Weights of a small encoder-decoder audio transcriber.
Model: 5.58M parameters, encoder widths [192, 288, 432].
Data: trained on read English sentences (LibriTTS-R), 15625 training examples, 42.6 epochs.
Rows from block 9 of the audio encoder, named by matrix and row number. Rows with one number belong to one channel. Each number is 200 + 40 x the weight over its row's rms, rounded and kept within 0 to 999. All counts start at 0. After the name is the row's rms in percent of the matrix's.
# convs1: first pointwise conv (encoder.blocks.9.convs.1.weight, 288x288x1), inputs 144-287
# convs3: second pointwise conv (encoder.blocks.9.convs.3.weight, 288x288x1, transposed), outputs 144-287
convs1.179,114,241,217,177,164,140,194,215,266,163,180,246,254,146,216,190,210,184,178,265,204,235,232,147,138,238,159,174,183,195,178,176,172,133,243,263,225,176,271,208,250,232,308,204,220,171,241,183,144,189,205,239,219,211,153,236,248,177,213,194,173,161,196,235,239,107,193,315,186,217,189,173,203,137,208,193,223,280,209,247,203,171,230,122,234,216,270,243,189,209,233,265,173,186,235,200,230,231,259,147,202,168,197,255,240,167,155,168,146,207,255,256,199,251,207,265,205,183,224,210,230,265,209,168,261,257,225,215,236,187,186,206,222,263,195,165,224,249,181,175,218,106,234,211,227
convs1.180,089,210,220,222,203,223,156,179,145,232,234,253,223,232,202,139,216,220,167,267,198,119,215,178,187,216,144,199,112,254,244,236,205,202,181,259,151,164,177,237,250,139,125,225,133,228,241,206,281,267,224,216,161,191,194,167,191,203,292,219,209,213,167,197,217,261,205,289,225,163,197,159,183,198,119,229,247,189,198,190,192,199,177,235,148,203,176,190,312,157,139,169,215,207,157,148,219,235,208,174,126,190,223,179,193,246,144,116,197,247,178,179,205,171,191,144,240,238,174,225,148,205,189,292,173,158,183,196,219,181,183,233,279,179,193,124,213,180,253,209,264,165,305,178,243
convs1.181,107,172,195,226,240,156,211,234,159,272,174,223,276,202,223,198,210,212,293,196,148,261,227,211,153,194,291,239,166,187,264,210,238,178,199,208,197,238,248,237,189,242,135,80,225,282,197,170,229,193,201,162,199,248,232,184,209,200,250,182,237,183,216,172,248,203,148,248,227,174,241,183,184,172,176,202,203,108,249,244,252,247,184,151,190,185,210,140,141,211,167,223,191,188,230,145,125,149,192,161,186,210,240,201,141,169,203,203,224,168,126,180,232,206,189,168,203,295,166,194,143,161,174,199,291,204,244,169,201,232,173,191,186,205,208,147,198,201,137,190,214,233,196,204,159
convs1.182,087,157,179,183,219,171,200,191,196,188,192,232,151,194,217,188,195,236,224,168,176,181,164,191,200,249,115,139,138,246,140,159,242,127,259,175,127,252,155,256,222,191,195,197,268,162,202,221,247,273,227,186,179,247,247,217,185,158,194,263,193,203,169,182,232,223,225,191,228,165,187,151,233,155,167,204,214,285,236,109,182,141,198,248,210,218,193,193,196,179,186,191,278,188,88,160,171,189,110,224,221,215,230,207,149,188,216,128,164,254,248,170,180,173,174,183,179,175,203,140,114,144,162,187,236,271,156,163,145,208,161,193,236,239,197,204,154,220,198,207,234,128,147,233,207
convs1.183,091,171,184,223,173,146,208,193,276,184,149,136,203,265,151,193,154,223,230,211,184,173,205,199,169,236,135,144,189,121,210,160,168,166,290,178,218,168,177,249,204,153,300,180,176,258,197,214,233,271,219,211,123,309,221,271,181,236,189,182,195,159,175,176,295,121,203,228,266,214,249,213,272,155,179,190,255,223,129,187,224,225,200,281,265,169,215,257,112,134,208,225,180,249,208,180,203,180,224,140,171,170,181,201,154,218,208,138,196,154,109,175,175,113,156,197,188,170,199,238,216,228,223,170,290,247,217,252,272,195,122,155,170,199,218,217,223,175,197,188,215,197,170,224,142
convs1.184,098,254,182,200,195,129,232,141,186,113,265,163,185,207,198,208,185,234,256,252,176,163,201,273,165,207,211,171,155,213,173,150,182,151,152,141,108,251,237,227,245,207,265,164,231,233,179,305,191,219,217,227,195,175,222,216,220,190,263,190,180,222,226,235,234,199,193,201,212,141,225,200,148,240,206,177,210,158,148,228,233,255,189,173,236,313,178,149,207,225,188,216,190,227,183,160,224,167,233,172,190,205,187,172,128,254,173,176,158,198,147,228,275,232,247,176,181,194,251,191,211,185,123,232,151,199,234,140,212,241,164,143,227,132,212,143,214,149,166,204,205,174,241,143,183
convs1.185,083,307,293,245,222,192,233,208,190,170,200,213,220,214,196,223,266,157,133,178,123,224,186,176,232,171,170,215,278,250,172,264,125,229,283,170,226,231,269,210,251,180,175,298,196,235,241,233,264,223,227,234,136,259,204,210,209,224,150,210,214,194,154,219,215,208,230,195,155,173,196,197,232,149,232,190,156,151,136,179,207,254,197,149,234,181,186,161,299,253,221,185,186,187,170,129,239,217,231,206,213,160,216,107,281,228,197,203,227,169,224,154,111,233,219,214,144,218,211,248,243,201,260,182,191,144,147,208,172,157,229,186,212,264,252,98,203,183,179,270,269,179,147,188,180
convs1.186,082,213,219,171,127,223,184,190,227,199,200,230,181,263,128,181,184,125,128,139,129,127,149,302,196,249,154,208,190,179,222,195,230,180,214,239,191,214,160,229,242,214,200,186,199,229,179,173,261,170,154,185,133,220,193,230,167,169,112,195,202,218,173,213,231,206,189,191,184,233,289,209,119,166,182,216,207,141,200,225,178,208,167,164,249,222,228,168,281,173,153,180,199,185,163,297,204,219,214,180,184,195,230,253,220,221,193,193,215,216,312,242,203,167,256,202,125,211,196,179,283,233,239,147,188,262,227,148,182,210,177,175,263,126,169,168,224,186,142,228,192,198,290,139,152
convs1.187,090,202,226,228,190,127,192,233,215,241,167,168,189,123,185,177,188,183,207,289,187,225,218,214,142,130,232,223,241,262,229,213,318,219,142,212,172,212,178,233,169,142,202,164,149,199,228,216,164,216,225,252,181,150,167,184,144,202,210,172,139,161,204,228,257,86,135,213,260,138,154,253,197,253,239,159,134,247,158,183,251,156,218,201,217,218,196,193,225,237,247,248,222,246,320,224,150,233,220,118,180,168,183,207,270,220,272,240,187,237,146,175,261,213,142,229,206,204,230,224,230,232,278,198,186,165,164,285,194,201,227,152,196,197,252,192,231,226,168,181,110,213,173,211,235
convs1.188,117,128,229,30,189,190,168,186,209,226,232,217,278,165,217,204,206,119,177,207,214,219,234,214,209,195,189,223,231,150,169,186,167,137,74,320,190,194,153,220,210,184,217,195,208,151,154,181,250,195,215,217,224,219,202,242,210,162,192,177,189,178,146,245,215,229,220,194,245,114,224,215,251,226,119,195,197,133,223,246,242,246,222,210,211,190,189,152,201,167,181,219,224,253,186,215,239,96,205,204,180,192,237,181,196,266,190,216,244,322,198,158,228,161,195,181,222,121,178,170,230,180,179,198,190,106,272,171,255,178,246,170,216,229,188,256,173,213,206,210,194,133,190,241,206
convs1.189,095,215,215,186,215,253,182,194,204,145,227,249,234,307,191,165,189,210,80,228,155,160,224,223,273,188,203,162,165,188,184,223,190,227,286,136,249,171,117,178,228,225,204,183,243,253,173,234,200,123,179,145,185,128,295,215,186,189,143,255,202,224,215,211,154,170,256,230,143,174,196,249,211,231,251,134,177,161,219,163,168,214,248,166,259,193,209,243,225,157,224,198,117,154,257,188,222,226,180,253,208,164,184,184,263,301,153,216,176,189,257,195,192,211,241,177,206,143,274,233,173,153,280,196,212,191,192,177,116,253,239,199,229,191,199,102,240,234,152,228,229,212,209,154,240
convs3.179,109,179,176,213,133,263,172,174,189,259,209,283,208,170,261,161,162,227,111,187,133,215,247,235,226,224,201,161,248,222,121,219,171,208,167,200,224,203,187,211,229,247,254,190,188,170,214,226,230,265,205,208,212,179,220,236,192,156,196,238,243,211,217,187,207,224,247,171,188,137,207,161,267,186,239,232,160,136,179,229,167,198,207,252,233,247,233,180,217,181,177,282,212,173,192,195,220,232,196,189,264,242,222,182,264,160,219,188,180,216,151,215,292,234,198,221,169,216,203,249,173,166,183,238,256,181,231,181,247,155,202,160,252,222,261,189,225,217,217,189,195,231,144,196,211
convs3.180,090,250,222,178,164,167,153,238,209,207,159,284,242,193,208,177,203,230,203,272,261,208,191,160,162,214,150,198,203,266,179,222,143,213,255,231,175,228,186,113,304,153,207,167,268,213,203,184,195,182,215,174,246,278,112,150,201,208,195,256,181,207,190,166,204,149,181,231,205,172,149,262,143,170,219,197,188,186,165,209,203,151,197,207,202,184,204,177,194,197,225,209,191,226,246,184,262,195,186,210,188,222,148,175,199,235,202,148,177,155,197,176,170,167,228,182,238,233,211,111,200,139,146,144,224,107,198,218,213,205,159,190,178,237,57,154,188,143,102,129,241,220,219,232,254
convs3.181,102,171,193,164,209,182,212,220,179,243,175,169,281,209,200,143,184,240,220,240,245,173,161,207,155,223,163,167,186,265,247,219,225,190,171,219,193,191,208,204,258,282,202,152,206,189,211,178,224,211,181,234,158,218,191,142,132,211,208,183,208,192,186,229,256,164,206,245,248,239,190,218,228,255,225,201,258,246,182,159,188,242,175,197,221,197,179,180,219,164,205,118,288,228,189,256,237,188,280,262,217,165,185,214,208,239,179,211,164,182,235,197,217,197,225,232,125,238,190,168,222,181,191,173,220,174,225,260,197,168,200,236,208,182,270,177,296,128,193,200,235,233,162,178,199
convs3.182,089,176,151,209,247,196,270,140,212,192,241,175,106,182,190,216,214,162,130,171,95,209,225,213,244,205,166,272,224,204,211,146,193,263,168,188,212,188,168,203,121,232,177,247,145,206,156,184,221,250,231,240,185,182,202,240,189,229,227,178,165,210,176,235,174,234,159,176,201,212,229,144,246,129,191,251,116,198,306,158,211,294,276,163,222,196,210,187,174,214,166,212,187,139,176,173,194,168,170,190,190,208,262,248,160,213,226,235,235,225,293,238,162,200,182,159,216,164,175,298,202,248,249,176,221,277,180,190,155,202,193,174,206,159,258,161,120,250,223,217,155,174,174,213,206
convs3.183,080,187,267,198,175,248,278,165,239,238,213,192,226,234,244,220,173,235,254,173,177,257,273,203,165,203,202,169,201,170,157,243,237,201,227,223,239,176,181,148,251,187,235,131,129,177,257,155,250,191,260,164,95,175,218,220,207,217,154,173,183,101,266,179,222,66,217,228,256,224,200,177,224,204,270,207,245,158,207,247,162,223,235,242,235,157,249,224,234,193,207,178,190,205,155,163,233,245,292,165,151,259,186,268,222,150,269,181,239,177,125,110,262,172,173,188,146,115,232,253,204,205,214,195,211,167,268,247,229,130,234,182,201,242,140,178,146,165,147,190,187,142,215,342,213
convs3.184,096,157,174,132,164,213,206,219,164,217,159,189,223,139,228,209,183,258,180,226,160,197,251,180,161,145,234,179,190,253,252,224,229,119,197,168,234,186,190,237,291,204,244,152,129,214,148,217,193,234,276,196,155,248,166,182,201,216,140,184,195,269,246,188,116,221,237,288,181,138,247,215,237,212,254,181,225,170,250,183,172,214,254,237,242,239,269,266,240,174,158,184,203,150,168,252,145,237,238,191,231,224,197,225,224,104,249,253,232,177,140,206,237,206,180,240,198,126,145,267,204,194,165,164,234,209,243,271,251,178,250,181,218,272,211,165,256,180,193,242,243,202,131,210,203
convs3.185,087,210,194,251,191,218,209,180,244,279,236,186,181,208,226,275,195,166,178,127,210,245,216,211,242,208,281,191,183,198,192,189,183,254,153,190,239,131,268,240,175,276,186,215,164,219,251,200,190,200,171,178,186,126,212,252,252,210,254,178,227,203,181,239,192,265,207,181,204,256,254,177,246,190,198,249,208,268,225,197,202,261,229,205,206,169,244,258,212,215,175,155,192,113,185,142,221,141,235,215,195,234,277,257,221,182,234,188,152,240,233,196,200,200,180,184,196,223,148,287,214,258,205,213,187,249,231,268,181,241,217,217,166,196,221,272,232,303,247,240,210,234,177,258,158
convs3.186,089,248,190,158,176,184,193,213,131,221,103,239,256,246,199,175,214,205,216,290,343,199,185,191,173,254,127,185,237,197,176,192,194,178,279,168,143,228,197,141,287,219,234,188,222,216,209,188,187,201,196,219,258,229,128,93,247,169,176,229,201,184,214,141,282,139,221,223,212,221,168,203,145,265,197,195,206,215,91,168,206,163,121,242,216,162,246,181,224,178,224,214,178,176,209,177,237,197,231,243,175,174,183,218,211,229,168,153,187,172,177,198,147,140,208,204,207,249,183,116,190,172,132,256,225,115,205,219,207,161,207,279,179,233,127,224,258,129,165,170,239,206,248,159,189
convs3.187,095,246,209,183,180,198,222,219,195,184,231,248,234,251,200,164,210,178,257,232,264,172,191,214,180,237,125,261,180,237,236,205,248,205,273,224,144,201,189,148,277,118,190,226,263,240,126,251,184,198,234,161,259,280,152,163,182,186,195,235,229,216,235,144,263,196,249,284,215,189,213,222,197,196,185,214,231,221,198,218,263,182,164,176,242,208,218,155,212,177,275,257,201,239,198,276,186,263,149,156,154,257,178,199,236,221,179,216,194,194,185,210,202,157,253,211,182,214,260,89,249,186,206,144,159,145,231,215,189,217,155,262,198,251,115,136,257,172,168,155,236,202,248,155,256
convs3.188,117,254,148,290,151,266,265,230,184,188,225,207,191,197,180,256,190,251,215,187,165,187,227,213,221,163,227,186,224,191,275,255,188,181,195,285,237,165,236,217,184,225,129,254,216,221,114,110,163,203,178,214,143,173,228,220,225,238,211,158,205,194,195,184,202,246,199,157,266,197,260,174,210,251,183,216,258,201,242,190,158,200,185,199,192,161,123,226,181,204,212,296,181,223,160,208,126,84,208,136,205,204,270,214,174,179,181,244,192,211,177,215,202,206,199,170,310,191,180,196,209,221,124,185,167,177,191,230,261,294,189,203,220,212,233,157,186,165,214,238,210,144,174,159,82
convs3.189,094,201,188,125,175,185,258,214,226,178,222,164,148,238,187,171,119,182,270,213,186,161,178,208,158,215,148,240,189,261,137,183,158,168,193,178,219,161,165,205,266,250,151,184,215,168,195,221,182,264,249,171,111,284,160,180,282,281,170,263,230,165,172,218,115,121,179,202,179,157,284,292,201,173,261,205,245,222,197,159,243,168,200,209,232,192,233,165,178,183,235,233,194,158,194,224,266,225,263,211,198,140,164,118,202,161,236,224,190,169,238,240,176,198,188,204,198,174,218,200,216,221,232,234,196,238,165,225,171,213,158,199,149,227,248,90,199,252,189,129,223,77,179,130,271